A small class-conditioned image diffusion model, trained from scratch: layers 14.
Rows from block 7, named by matrix and row number. Rows with one number belong to one attention dimension. Each number is 500 + 50 x the weight over its row's rms, rounded and kept within 0 to 999. All counts start at 0. Numbers have three digits each. After the name is the row's rms in percent of the matrix's.
# v: attention value (model.blocks.7.attn.v.weight, 384x384), inputs 192-223
# proj: attention output (model.blocks.7.attn.proj.weight, 384x384, transposed), outputs 192-223
v.214 106:406502417468430593504622522518525510520536475533557555468505597518412578507472480401468530505585
v.215 108:494482482515533394499383505651537418523482509517463521569494547477542473467526548570482555466568
v.216 100:555474461539529489462427511423487528534405485515519608462446379505584515505533471545516443497503
v.217 101:402563465395532639471598555470492532446522561489553436507550591419504555517522461448484492490469
v.218 101:491543399499426543551628481481564594408551576553533505523544527488599498545455523518446471610527
v.219 102:493476481403577470445476500460473555511506477499418559547523450516435486483458472438467512457470
v.220 098:484527388431502441511542467490464465497539482467522466451491538453368498471552399499537436390524
v.221 098:493456552430443508550553651388502499487517504610517422442476507506513471513553478511574561518462
v.222 101:499526457383535399495509478498459503502439576477427544467433524485573504469456512577474531415482
v.223 091:465546562571516505516530489470537422501537465464436533459552454498557449497566456538518460522454
v.224 089:471545529537530528502674516471482447671544546574473514486578518533494481454607521544476496567486
v.225 094:603558600434539477595437528539415591547570479602481588494510488484516507523512375526487480500523
v.226 091:511454442414532472463540494482431483567461475456527598489515470482529460467474493491550462533572
v.227 092:540529458482439494479512547545491503543502506437646408476423495507501560459570580442543584447567
v.228 094:618416543583526553539490564534488487460563445514559553516482462434482494555488501539463541497489
v.229 092:541579611458539541543437486520461482467513466490458510489464424558503500514524454614572508498550
v.230 099:541503406477570499521486436477528454486572538505514573506568462456487524462557504532504520555445
v.231 090:545511520500518442545436480449516493570444541514542500453481497455542497522584469519345516464491
v.232 093:490557567501562383456503486527504501546520525409470486526512477485434556531580480483522529537511
v.233 092:489429525458548536595476577459512468412472496555610556429426492516542522586582481513464463545534
v.234 098:533491475560493520549361575506548502499557575472556393578571502489377453465558503466506503507480
v.235 090:558601551492480422494472502514428557545531488565460607464556551490496430421611601456497572434464
v.236 095:523435467544471452454540512440472545426508540447564602620502485546508525585538485427549517545519
v.237 099:499541517439478408510549433527508491589514527580406523439524513516480481462576541456539462483527
v.238 093:505437514440623395520482548511504527478446518491538501582501514539459472463511504537479529425465
v.239 089:463502460395588574513513423469471502455524514471506408466534480510527455480460550539434567464502
v.240 091:516471420557445573438418605467533561508553436489524467546530479526510514506462491511569464491486
v.241 098:556467460473497543524540383581514542609545515479494567441512489522518414494528477494552549485529
v.242 094:452575545506460418457558524423489395489485510451488457490480447452575638553516496450413532487555
v.243 093:485535544485506519467447481547544555479440621492378502473501503511505472500469586513534508491469
v.244 089:506489433613486557473434439575454552414467487618604517535521570549526465511474522524557546485515
v.245 094:516587564476507524505499552486503551512544384407532528526555494539381504507458484479528495523504
v.246 094:548494547517501508479432516587563372532438523505398450479558501470456466424481456495560563519429
v.247 102:490473589457505506525463554542500531482521537528501457498441534525545470507499534507522461469495
v.248 092:546433493496494532468520520578460553425511517516520483537523525443399441559485482556466503468496
v.249 091:519465508504504523560591447421486478519389486521401515427471468543439579492461524427507504476489
v.250 091:510514520535564464547470514451468566466506553544450521373495577513577452478593453596571573485536
v.251 103:595595482477519489456520542478394506438506509454491460527517517520414561521542520557529541486500
v.252 101:472562583628460409498458492502460412430502488547484481441448491452359554492542486454522510483365
v.253 088:528495572519534461470496473442540499484534482518531509432508518522415536476488479537562450436518
v.254 092:560512496534425383503560463510446374550417525523538519510503388488412416443526493498455523508433
v.255 089:499477493474503532541445539508506511395469528493532488515477535471514587452553528521503490462509
v.256 098:392455467411543503482555491495538517489486473416608510547513545497477501514515475539482587586491
v.257 090:449540521443509408490513503486535524545519611437598496557471473477444485503456469512460420535522
v.258 103:497495555452574474517481596557426529472622444489564425465515557458391484510461492502488595493481
v.259 095:489555501476531427517479486454497532484515422470425439499542509576582475553531438471433531530458
v.260 099:581572429521401537483497525459511469525500513421565526513509540456528459441336437508465475583500
v.261 103:494427479573503477526525583558448515493525404535492512482495584519567536550546469527498526495467
v.262 097:477623493433495506475433506516630490518382488486473553512503400490474560511537478587486452555558
v.263 098:503515460527522443518534483495508444440525470554408509500524533522601514454506490482573489545446
v.264 091:546492513456555458526552477508483624467452469510586623482547467420461570529569458560447536415383
v.265 095:457470571618515488580463532432473457477415518566461434558465478510577476516485522482519480588543
v.266 097:549467481512486523518440454462630506586540514474581572501491512482392455515477489539495443473437
v.267 092:559487450617479431546490511445510448485597556562511423492395548493445503479383541458516507481573
v.268 105:592454459521532517442604521478610532532506502542524484513526463504467538486484476466534460505493
v.269 091:485506512440481456461520455521542459500512506507517540472390395578435474500438515555441582495478
v.270 098:451461478523518560491414602596498491552499567465460510473512481512493492494530486546492538549459
v.271 102:482546541522525471337483542488425516480445533532494535557464457520520490518472561486580459450486
v.272 095:503477451536426535584470438499397504527455581610377506443504458485472521511490465462496635444456
v.273 100:527489449558481497563498384506462514487543567573434455501475463545528529596490496413479571545485
v.274 089:578406552517506516464578534565510449480458505553440571485474499502519524553419452420534508570465
v.275 097:591573525485490528494574513498531547469597544408530514499497552475445547498528409482414483515419
v.276 088:513527465512547581482408468531520477581392537420602482531519437462492477568520479496480503466538
v.277 103:437535497484504600503511536523529572497527496399582530437545497497454564478400454488475538481426
v.278 106:507493459490340446449529488507588493558455508572544528421533447556519563501567557503493428485515
v.279 095:437590480486515537489474464509481531500504483436491640518537531514468525483557546508536591518525
v.280 092:536513477537484484529466612505483466556510469613381460548578496503556529410468504586541437445430
v.281 103:508562518493433481530470541497527445546521564478502487558511494489411536444468505507463563435484
v.282 100:496496558499585491508519557554491537420394402602515444530503476482508565534506437498498547596499
v.283 094:498530524543480422558430445474411446525473488498554454472513466404571448534516552492550573550508
v.284 105:399451473405468442507440505634393464507545471616509554486491483479440542563473493519479528471520
v.285 101:527466535552502537513471435535493458456604406708496476496460532512606510478508569471535502445506
v.286 099:504522455298450545472533455485524525520469498483538508514487452571454478546431452449476581549537
v.287 092:432483502459535453515455563464484570475561448574377540527479460488505465525571465534487612475482
v.288 096:598524536561572432445550480553473502483449499538448496547555485515504421529542525477524496524493
v.289 090:528518499462559494551585493469528527541476479459565443618564611515405426391472475548518459444457
v.290 092:501515508482473510473433416435525538522518492534412528411529484493500549507524459506458525502588
v.291 085:415490478470585408523534503456524601407541489533494505473466550548544527536571498516494566530455
v.292 091:498510537513372471509527523452517486583563486485474531550587492408614481491528515517517518490546
v.293 101:539527498541538402569613516530492529562499522474530532551465471563481556407576557526501572578505
v.294 103:565511393505513396478492421515493445481488412510507517523569521549593522523551559529464474521495
v.295 085:538520460610479451531508552422475431552493453526482478429509503523543540563514491463558491445442
proj.214 108:537514382557480532488506475492460548497430459524461489588488519500588460476421481594514481530509
proj.215 110:561393601538499513573537505550529445476581502401555463481532393552387491483360442504496433538466
proj.216 101:524441545509481437461502493440504553530404515466480588483473481538485448494440418530426543463491
proj.217 104:525393375511439594417558519529418569454448515525477559495499537443480515536493573560494413568544
proj.218 102:565483446442534536447522510487580584449431395560569583512493460538472506519489524430495554488570
proj.219 101:453442454483550560469403525411479422464538564541499492529514510419514534511469436448485413496528
proj.220 096:509514551406452530519587597510479479620469521579456402473518511409503557443558502598493479569481
proj.221 097:542470474466481491477526524446519444583557435443447448479410512377486533523473497531572497478443
proj.222 105:487485416377496451511575531524546482420538549540483542504593552478445638535476536428495393466523
proj.223 093:472558579545497510388613498618525488490498524460487552513456443484489507525498502565479514460541
proj.224 089:490455496528535495500506514432446392481538481609555495508545595494573491458488443508577425461517
proj.225 095:536458450513491541490504442481475478528469363457545493560550419550450468496564456569488446539602
proj.226 090:498517541485516477472500503447480480563482520524577526526567506641486616481497570460490489532479
proj.227 096:502546583596398510457507471448486459419567401638478397428395509488473535526486483504520474443558
proj.228 091:535593422538515576501484486475514561473512405489542521447521514553475515518543534473551513528508
proj.229 096:478474463506538597533530494572529494523532477497504391504502601459510573415508491524494489544515
proj.230 104:457470545564509447442504478467558455554504531457510481509459513515599562468485539422532543467447
proj.231 092:537521463464495453451510512503534497403447503503545395495432573487413531439413541404459465483514
proj.232 097:502514464466537452541520510502460524530445494505409529478485450426464559523472490494518496515531
proj.233 099:517511442460533559504519493580533498532497472410494579500505431528437484448365550570521515545563
proj.234 099:555585500546471609490508463513514517536491437598562436521420493529531572556468478518517503493499
proj.235 091:462502388521518513497471486526530463614421495403441532438538507553499500526510510472473435482464
proj.236 096:476486520617496422466561480576475539520587486491623535503484488604550418420525498540479409560501
proj.237 099:533510482482498422450549583368490409515527509471527492499473471400469469491599548433475478484559
proj.238 091:451520611497558448494534476454511444553489627549452579570532527528442539513458515557474509520539
proj.239 091:444497508410475484498461434618479462565441590410527541529624488529521474501490513497513411601548
proj.240 092:478491570483540608520472507473417508488450509486532389483456495489541495491457496429488508579559
proj.241 097:522494444418460514421501500446466563473486583469563501404486497475451553470439495479483557580436
proj.242 096:575501517498497376515559435603465473554500449529503486475388624529474541536461494520483516513492
proj.243 092:522464499457518532453524453505492539555485509569483510463476423548452460543426498472486558492454
proj.244 088:465521543586454553542503505510529572615502513547477522520501491533470520523453449535537539511490
proj.245 094:564522526583534452504506507482514484546533562523462448404535491450513483486593547477549504487469
proj.246 096:475502447597465464488562528463530479486503507494417433468460442346596535507502629406449495570483
proj.247 099:481574473436470492503449488577535508464470423561468522566487504528494424501569415517444494481520
proj.248 093:536562564511533625537508477499502479516455484464421536522514556439476448453473515511506510475515
proj.249 093:482478472520480509453500591629530550591567555528509437555526571457474451498479535452549526601465
proj.250 090:547481537539443569453536575393479428446511419506497496546486522380532455477541534459468482514427
proj.251 099:501496449455525513596530403475518496456517447495503486461427523387488497554533458495534515494435
proj.252 099:489464478613553474540560489491440540464497463501454482554525472456541540527477517438500495508560
proj.253 087:485519425540468464545454474488548456459487473503535468578450493571506521494496462468467473448506
proj.254 096:483517519578476368515521562492455548555451524570564517507441522451479509497512439456428516599527
proj.255 089:489540484473452527587537471507539469553518536468483543535578468555517550488426466518541484428509
proj.256 095:499548586490536488503515507532518602532459420418515470593531425436447607570465518531474526444524
proj.257 095:519455478570497524444514477535535471502486448540422589451433465432427478509528472562485540455496
proj.258 100:516425477495487484496473521536493501511561454573470527465545599466445495485369496428558512472445
proj.259 092:426491484498515460484466483425556447464486529510560455472438551387605458470479524442444487467512
proj.260 100:520521455471537510463482454496471593540434490477421448497491554535429520490536506453527495474497
proj.261 106:518477511540451485461536494578456429504493551493387445508517460515456518495559494565523588546512
proj.262 096:452540483525485526595464487469493533509498459557514529533587477491429562384567447475493558607546
proj.263 099:483562472564520489528535513482646433486506533502672530462537494484574413485381535501487461473472
proj.264 095:451505466518547566509473457489507517514553385497351528542520485589447481568442526519505490520482
proj.265 097:567462496608551582479503534539529517582584522489435488622506540659498522541476541459524564545502
proj.266 096:498585447552541454451479458464456422483451551387469445499504534545498471512434511465494506500585
proj.267 092:506381397586513487503474559577580446553490531538381484566495502450525502553494495456494594477449
proj.268 109:501521477531468429496483480528514536467433448388521454513560567519598485479545499491503584540514
proj.269 096:519496515445525529470452440507529548428466548415423511467574599562494444471553514591519497480473
proj.270 098:534548494582522519568488497528519462528565588562426541485518556641525480485428470411547432425553
proj.271 100:534442589487565602553457539500533525400453463571556617532490514475496397460595522452480485437469
proj.272 095:470467526534513453452497530568541509550523458500555418473544566545502518474419452491507462485391
proj.273 100:436470447466501442522563515511493414506526415510641475457480534408518451503494529552526504506513
proj.274 092:499532477536337627517405520527505545535473395416389506562568483446430502505547508529506495589445
proj.275 095:510435486514535465456557551458466536435595430570523464649419511441534509479510482481462606462501
proj.276 089:518559520446509468468493443461583522443459504500489522468425527529515491542518568500645559461582
proj.277 103:465536575488524474555435534449534588419488490586509564422520472634549523534396492490493462482443
proj.278 100:517531563560507540511528487461478531533427471462340458538481444438559548496535517548533582565513
proj.279 104:523563652450540530593530500436448567471542517593493647528407436443533512509535473480474428521457
proj.280 095:465509501535616603434486398410452428547435593515598557562482518569490508518433522492513487524572
proj.281 103:662497423480528476504516520507475502472556479534294465521580378336470509518487513569478394563501
proj.282 102:470405500521504434551572529595532464487458478371571469410514500572435492558415500496510477457520
proj.283 097:412460573503531477468500491558537528393485531570436562562561446514477471520450483466460453515442
proj.284 102:494471411450538504466526516552428483499522475413489562440515415454489449538466485513484548496471
proj.285 104:526487445591561465511449450555452551549467495412659579493526548571552463504404503536510499449434
proj.286 100:494503555337441532491465535491503559607491460537478403512473497396528522478558437488490464413475
proj.287 095:499618634501497534507498476519491434436464599447616545563514540476516537458528533439504536501508
proj.288 095:513508445568533416544539558529488607492462544451622513529541613478278531485489526501607507409581
proj.289 088:582501546461483474463477496437506540448486550501554569428566643528482432508511439452454551503478
proj.290 087:478634566546475523495592514502483579484497445538565588497478553501532412430518483544523507535461
proj.291 084:545498458475500550457459552512558630500512520512484509442551460346454543473501502576459528556498
proj.292 089:453446516455439419482572459524551482511493592469423563479524449545514449477446527484548461487527
proj.293 100:479462431511438495485525462517548503553517474495525478496525508476305411422493509514458504490547
proj.294 103:569542543477489469508509547477549583438534555453552515552467568520310515452521473535457480498500
proj.295 084:446552454476466457513521541533480499542483530536520416450476412555534556528556519434547472427460