{"arch": "dit", "model": "class-conditioned image diffusion model", "dataset": "telescope images of galaxies (Galaxy Zoo DECaLS)", "train_examples": 22083, "image_size": 32, "horizontal_flip": true, "conditioning": "class", "objective": "v", "cond_dim": 256, "targets": ["shape"], "num_classes": 3, "cond_dropout": 0.2, "norm": "layernorm", "activation": "swiglu", "mlp_ratio": 2, "head_dim": 32, "fused_qkv": false, "qk_norm": false, "dropout": 0.1, "inner_norm": false, "patch_size": [4, 4], "layers": 14, "width": 384, "positions": "learned", "optimizer": "adamw", "lr": 0.00085, "beta1": 0.9, "beta2": 0.999, "eps": 1e-06, "grad_clip": 5.0, "ema_decay": 0.999, "steps": 17200, "batch_size": 192, "epochs": 149.5, "lr_schedule": "linear", "final_lr_fraction": 0.1, "warmup_steps": 1720, "weight_decay": 0.1}
Rows from block 4 of a small class-conditioned image diffusion model, named by matrix and row number. Rows with one number belong to one neuron. Each number is 500 + 25 x the weight over its row's rms, rounded and kept within 0 to 999. All counts start at 0. Numbers have three digits each.
After each neuron's rows are labels from the 100 images, of 14976 (inputs lightly noised), where the neuron reaches its largest size: "responds to" is what is common among them; "place" is the part of the image that holds the peak. Only what is clearly more common there than usual is listed. The data: telescope images of galaxies (Galaxy Zoo DECaLS).
# gate: MLP gate (model.blocks.4.mlp.gate.weight, 768x384), inputs 0-76
# fc1: MLP up (model.blocks.4.mlp.fc1.weight, 768x384), inputs 0-76
# fc2: MLP down (model.blocks.4.mlp.fc2.weight, 384x768, transposed), outputs 0-76

gate.19:474500490514521513515519520528500471563526437498487536494483497482485473481509511463501502506505479542532525538445501497504512529482480483477516498460468540501486497546501475520499501533510503520496493499482505490465513495494512518
fc1.19:501478502459480484524523536497509512493542497502482507514500504535518507492484518536527493521492544532488520506496509448456503475548497476536571594486480497465427451498493505508492503508477521527508493521519480442516489490440502524
fc2.19:527469453477485475542496524527464489512466470528504464493492480559452490509498491471545452493509466497514491493493457473513516463496508484495472420460500496488548474501480543489494512502490486515517515492509504542495460504543491452
responds to: shape: featured or disk; edge-on disk: no; spiral arms: yes
place: centre

gate.66:475478517470502507545491509493532465514524477537499520501486488506490513533484460480476519500499550535513461474468468558518512513515506533481502456480553482515470491488481479463530499480496527499491530502509515474498452467496524476
fc1.66:479521498480515489472460472463451527515528515543479493484516521462534526525523463503497492498516540480507513507487488527485496468502536550519493493478494452502511490466510503466468504483453464500497542515533482532466519482484511532
fc2.66:474470450494477481518506454509496502490596528538476489537532485524520452502483481501506531523471536484522537463528495504503490493520512503482452479512503485495471506481488503480454493506492538531492500463521515487490473511506532487
responds to: shape: featured or disk
place: centre

gate.281:524470465538477479496544465500508499529453478526505488508524486492505498481480509506537501526529505512557488501484469452511466485490514494528502517477492539506525505479541479565501517484508507489465460503483486562522564509508465519
fc1.281:482526476471483498507504448499504498483531469463493470530471503507508516478507517489506452467525490536536484518529529485470496509523505524518492506486536521521483526505517502454445508550518469503496472530476497460521476490488521498
fc2.281:472471465450478521461495486498543482489483492521505498486479468534474523492500496489504564560490507528506543471477492521500484506449474534491506518518530525507502481501522497538464457490495539478486477470517497512471493510454487502
responds to: spiral arms: yes
place: centre

gate.126:503543457574506510494519581515522484524514531436500525505477506523496532536515478501501496507512469503460494535499449499498484506484503520472470469474558488512519516492499450524513463490492497523519512503498537504508496497492496527
fc1.126:475493526509500513523524449537484518537528521524473502486511485523479512467475524496473487500471544513494483507479510489503499501515470499518483519523495533463511480485539514438484476521488506487493469537487485509489468507505511521
fc2.126:533498515573450493504526540516493503511492511541550501499481462516502502499480516508511509466507527492523482515534472513517489531569531483504511510488472448499498502484512468487552489455506507496517467527505518518473509499501498493
responds to: shape: featured or disk; edge-on disk: no; spiral arms: yes
place: centre

gate.680:507492462511506466496494496489467528462505506479476512507521501473485534496500494516493487483523517511498447543452505464494488494468525509466515500532491516493491498446475487499489472450466520512499454470517531519511455502483477484
fc1.680:483498529478472486542494504509513486484499495492470483493467518501524488503523544489472546548483483461495476469528507485466477472450502497512465525498497514500461489497520510528507501448483547511489523560545499493484437509458521511
fc2.680:508522492492499479485547457485489543522500526506504498516465447493520499493512517481465450497529461514482540577496514494502503513476483499507522498499529501514505526494519483489483507478494486485488514544511520526475511465465458459
responds to: edge-on disk: yes
place: centre

gate.443:518474510518495488507496527476507460502463535527475488512488476499554521438473492504539522489504525518519492485560532526495515513468507491499496536520514509498459504480465544493500491470512512493504501484460447532486527519504498461
fc1.443:420492479499503490499500503500448452520507504511488486510506500495483512484502512491481504509487501478531489418486499505515532521479461497461526509503532542523467491470464540508479448491516539492489479501490526495514501512496498461
fc2.443:513456532533501499485478529518491585527522477470504478474497455532515555519464536557511502513508492494505499525493451477490546522491529491518496485460509483513493489539531502502458503498511491543504477517485491548471468494489472490
responds to: edge-on disk: yes
place: centre

gate.338:523456520502544504458492497513480414537467513499468467511524506523515462467502485479498505426526487557498498533466432479519520528452504477499486499493502519506479494546531498490488516524520494487517473514490477524480519529450478499
fc1.338:513528478481427523478500508502519536459500533427498499533504505502441516505532483492548495506511504460506470497482480494493478469495493529521525470502514503532469497479517504502525529490481506484501481507502508468526494497454518551
fc2.338:516490510507465533522473497504466421501498485562482518476516497481486494446460507505567518463518526466500475492494467474486471506526512531543470529492491531509529511502514516510497472523503518481515518520518485511471497499494489486
responds to: bar: no
place: centre

gate.664:489513535504487509523541441559490572517502505510511495477522502482513473472511448480490503520515492514495465531451510533519454526517494459477495480527469529526483457483455497458477532479526467479517467529504475500474510474499509448
fc1.664:497490493461513487485520444467486481459529489485499472497538507445500511517508526489497480523511536549522516498497541496483535481512492462495501482529468496492528455499481488473518512479526481488475503518516499464512518504534503495
fc2.664:527496524448473489491523471507515558499464505490498469536500492495482500504496521522518517493474503518525491486521503502502529487516484505483488476523503500489499486506507519506492499524499548466492494438486521548479499513485539512
responds to: spiral arms: yes
place: centre

gate.620:500532503538595508505493509483479521479495486478521531467519516524502485474445494453475480506508488506491515515509494511494551475539488467446507569495528499496527529482452503488517492485483480484484528472518520491440491498520487472
fc1.620:485495517532478505550523492526506512497487484511470497539490457509467477496519453490529471477505512505543528462476456447498525485523493469491506498457517489495481505523538514495484490494472513496517470529450491485504529516522503485
fc2.620:559484485517547492475472502500499446527499517524549518478509472503509503531487506504486489519468524499524491552489496487501518500464513481502506439506495480523467475504491512498538505501483500487480523462483546515477517496516464513
responds to: shape: featured or disk
place: centre

gate.513:532545492503522438537494571509556478513493507497459512512527545526498536519527461516438493491491522497515512502513426523492501519486480541499453465488501524495463487545453494450528484511476455502503499495499510480476485501514498532
fc1.513:569541492498514446490519518518436553554483512488518493510504486483513456456459512504494474531488528512480465476485519511494487529520509519482479513494510503537481497506478503506486442503478556501529463515510453503509459476513503534
fc2.513:525503522524513449507486540447520492471519519479513515522499514491489484452508506466494460531473491531494521467485469529516501522511497519511552502498492499523531491496440468510498551511464540513524539503501473511530528525524529494
responds to: spiral arms: yes
place: top left

gate.572:481504490519524449490484483507495499486484562473556493520480487530481514501500514513506515479537489544516514531481483519497523506536471471475523511489515490549502493505536473513478530517498444484493528517430482495489490527501510471
fc1.572:513489462546492480465516458517470484517507509421494509476529493519491448477521530464461484511496497514506502492524490492497474476503478494503497510523520516478474476489503519514454508484470562496492450513488514505455507504478491509
fc2.572:525458490482489454481506453476519546508519470571525495512495487512455477483526519533468481475474516503457516494450520501509499524451528515501477482469521509491518470480486529498492450530485495472502484517518496491490455508501528488
responds to: spiral arms: yes
place: centre

gate.166:474466527468525574467492472507491486476483490553508486494489478496513525524520458520479509476513482504526514520507546513519491484479476475501445566507514543509498515470468504523505494448477525466515495476473483529484530520508493518
fc1.166:525541480502498503492480511480503550492519498464527509479488481521488500489499524491536499520487510503510497490502525515501542440505567557487506504444508476487501490532474536455459478526491513473479561501521519515513514480486508538
fc2.166:483409518506479485522496477476493483519496476525470499495515489467482520504541535545557495495513486534470507523504481509466508526545572539501443508501507475492495511515474436533520489518516501506483517522506494473475485453531472495
responds to: edge-on disk: no; spiral arms: yes
place: centre

gate.529:523504487506570468495452525517521460519534540482519510481506528509524461508469523510504531505526562546514497477466505505513505514448468453485510493478478483455542476499521512480487485523517481502489510476512510440522479475495468487
fc1.529:494464549517479529479511507531494499529472456545500484539508536513512501523486467477476450477506463523530507501452464538488500523495395495468488511524512542500520506505489477473496497508502492479550478518487527527517491530492459438
fc2.529:525488536477548503528537499553497520518483511519495500533487508494473510481498478496521478528493466561519503504516503495496516472510524467521516506468472463485466503514498496505472473516469471508503528490474468533494486454482504489
responds to: shape: featured or disk; edge-on disk: no; spiral arms: yes
place: centre

gate.530:497487486473479504512552524498539471518461487495486512499462496477426507518498515467492512505499456459477552473492488509486515459492485551491477532467513497514493487499474478533495541496457455495511540520490527494495473491477482489
fc1.530:479493490472509478466518455530533465484484474486446502506529492509495478496496490486471504451493468544518503512479431483519493500488536452497547478523498508510524508488504505516494508491490516502462484492467504551507506504492476474
fc2.530:530505509525498494470485509507501550459469496497526507516480491564505491482468494526503453481523530484447491528494512511474529519516555484502521497418514460477504496501516486490501552533467488468500460493510483525503478477527514480
responds to: edge-on disk: yes
place: centre

gate.501:466480514507448514513538496464511504547481518484496490493477484505528515476496512535532472478513455491468478505470528503513509514488512467460505522501505509481538483473510493517505506509512508479507504497449474543477493484472534500
fc1.501:576506494494428524521510530455485483496470480527541471527531475554521475506520494519493446498491466469522487479487537475458516477505483497484524541495493469485497482509482498487483494452480481500506490485502505520502491506509485480
fc2.501:514476490490421507458507519467509540486449515504523495498478560508471539541505527502492523521506506457488506507482510521480520482512519506453504473524543485484517501499486480519530547541566486467510550509490512459521459533511513534
responds to: shape: featured or disk; bar: no
place: centre

gate.754:500494555443451492514442516506504498509495513498515497511479500482514475517515447509539481502496550502492486493484488506488485491477489509504444448517428491449559505488521517517544519525505501449505514483497431494488474516499524525
fc1.754:482449490520505525489522506529483472476459483488521485479514524544482512481459493533501470464508448508558534523483483490535507530499484451482495516478523541529481494499532489540498521478505537466496480550475489492461488476494487497
fc2.754:515514435458502525517510493478505482511519482489508521477518474513517496490470480473520526521481486493466528501503460518497454521528489516494498516516486525451430515539512522464513469480492515461490507487523488504531512478496506488
responds to: shape: featured or disk; edge-on disk: no; bar: no
place: centre

gate.111:482503472509531509487499533514517503476544490502504521501484513482512528486512505510502477501491504504464486489522496523502497509474466506508471480478520510520480483503502502492464511505530509546534514472462481456473471538486526512
fc1.111:468514499504515479541497491493557545511521495458497525547472522488493504480500508477480487488481466487472501500495499514492502477498534482513477532479492469471516507521496547528512492502476505509520481492535477478501446500492517497
fc2.111:530477514493478501555497476497484528496517479521500502491490494485528501474545522542536507476492457511512513481473494501500516501531470527503465478561522527480461552508477502505523530537524489440466502474481488504454499501482514497
responds to: shape: featured or disk
place: centre

gate.433:456508501502479534508521494471537469510534514504545552487510504513493475512521470485477514538474488511516470517472479499488480480479458480534536492525493467478486539460503488493521518495473598470467498513525522516448468504500488498
fc1.433:509504484518503464453485530539507456538489447498527514489482490504503497465451525520510486522495517532502509482486496483499485475512473493517497536579508510476523516460541485477506548484473499534518513505508479489508493505449480512
fc2.433:459539528492494518483480495499517479491462529479559496482504511499518488493532468490488443456540509466489491474459476491526468510518476502469486491449532526511528503497523468497540525499480431479495504519490532517503533535470512520
responds to: bar: no
place: centre

gate.150:512514516430499522481476512498489528463490512476498460458491484481513496501511512532507542458490480503485455430517483500475540510478496495503506493463519467525493501516473522495519507493490493502496526492490518511524503496490518461
fc1.150:527504544504550521472505483513464476525521531516477471496494513479529514494513483478520465466497493492474501520536505535482472486467512496454485501479503516509520503507534474491499501496501514506477479464500470461496497505528506506
fc2.150:445504527500478512538495549501499517513494480507528534508501515555520469472488500532525478476547482483530502518487519502503531466499489478470527523499487502518527505493497511532533516498494457518543519486505491534493512471463547492
responds to: shape: star or artifact
place: centre

gate.594:477478497448515492519527537475544463505475483512535519469464501476541520507510483506484519516515522520471495524524500574495507454485447487537477547499478480468467481482488510542514517474517461534484515493510507492507478509478503507
fc1.594:482512545469530523488455465466482480460511527537549504489471466503534485494480472462490497496531521487537481477471560533493558502526524474484429544500481492458507468466485548495493505509540514486504541492505464571499517502502536483
fc2.594:483489521504453527484508518485491504501569495486488483491516457458546506518508523471488523481523510479499497504500472480498483511503559503520492513499519480506493480504458491490460477475523484510514524521476521483467513501528470512
responds to: edge-on disk: no; bar: no
place: centre

gate.218:493478507517488492515493459531456473552497479519452468497498467516518519501484494508498472491496501508516511522480480479491454493515483482504511501527475521515501486506476482530461509571507490514520494540502505505510497474489522474
fc1.218:502520481492490530523550523497504477498501528467494523472531554547501486515504481480455487502522511508468468472461542475480492458464486524515508467504508509519594536532509503506480497487503486515518528496491536475483458498500511488
fc2.218:494481526517460519512497508503479516497492484521509502536548497506497520508512499481470507506496497489453448543509479503465495504532549519498502529517487445499445523488491490483492490497501502565508526529538491564538487489541495547
responds to: bar: no
place: centre

gate.217:489475498505459481507487560472485523489487482508515487534523547478446496530524505503477497497473529531484455471494479493502478505444452488467534509517554511497503502459534504509481532528485488478496505514518537501505493494479526522
fc1.217:491515529475486521486477490494505479487525524533508536504474529498513529474471499512508460538544501509471541533502500475513536503512406489511477523512493514493519497489476518512482507512490455478516475516536502517498469543473562510
fc2.217:518487475538502526533431517521489456485513479491468495501463509500478504479494522480560468535476501484512507527524438561475546540483449502530507460454472501479483522499493544416499516488509484494490488508543491543505475503507493530
responds to: shape: featured or disk; edge-on disk: no; spiral arms: yes
place: centre; top centre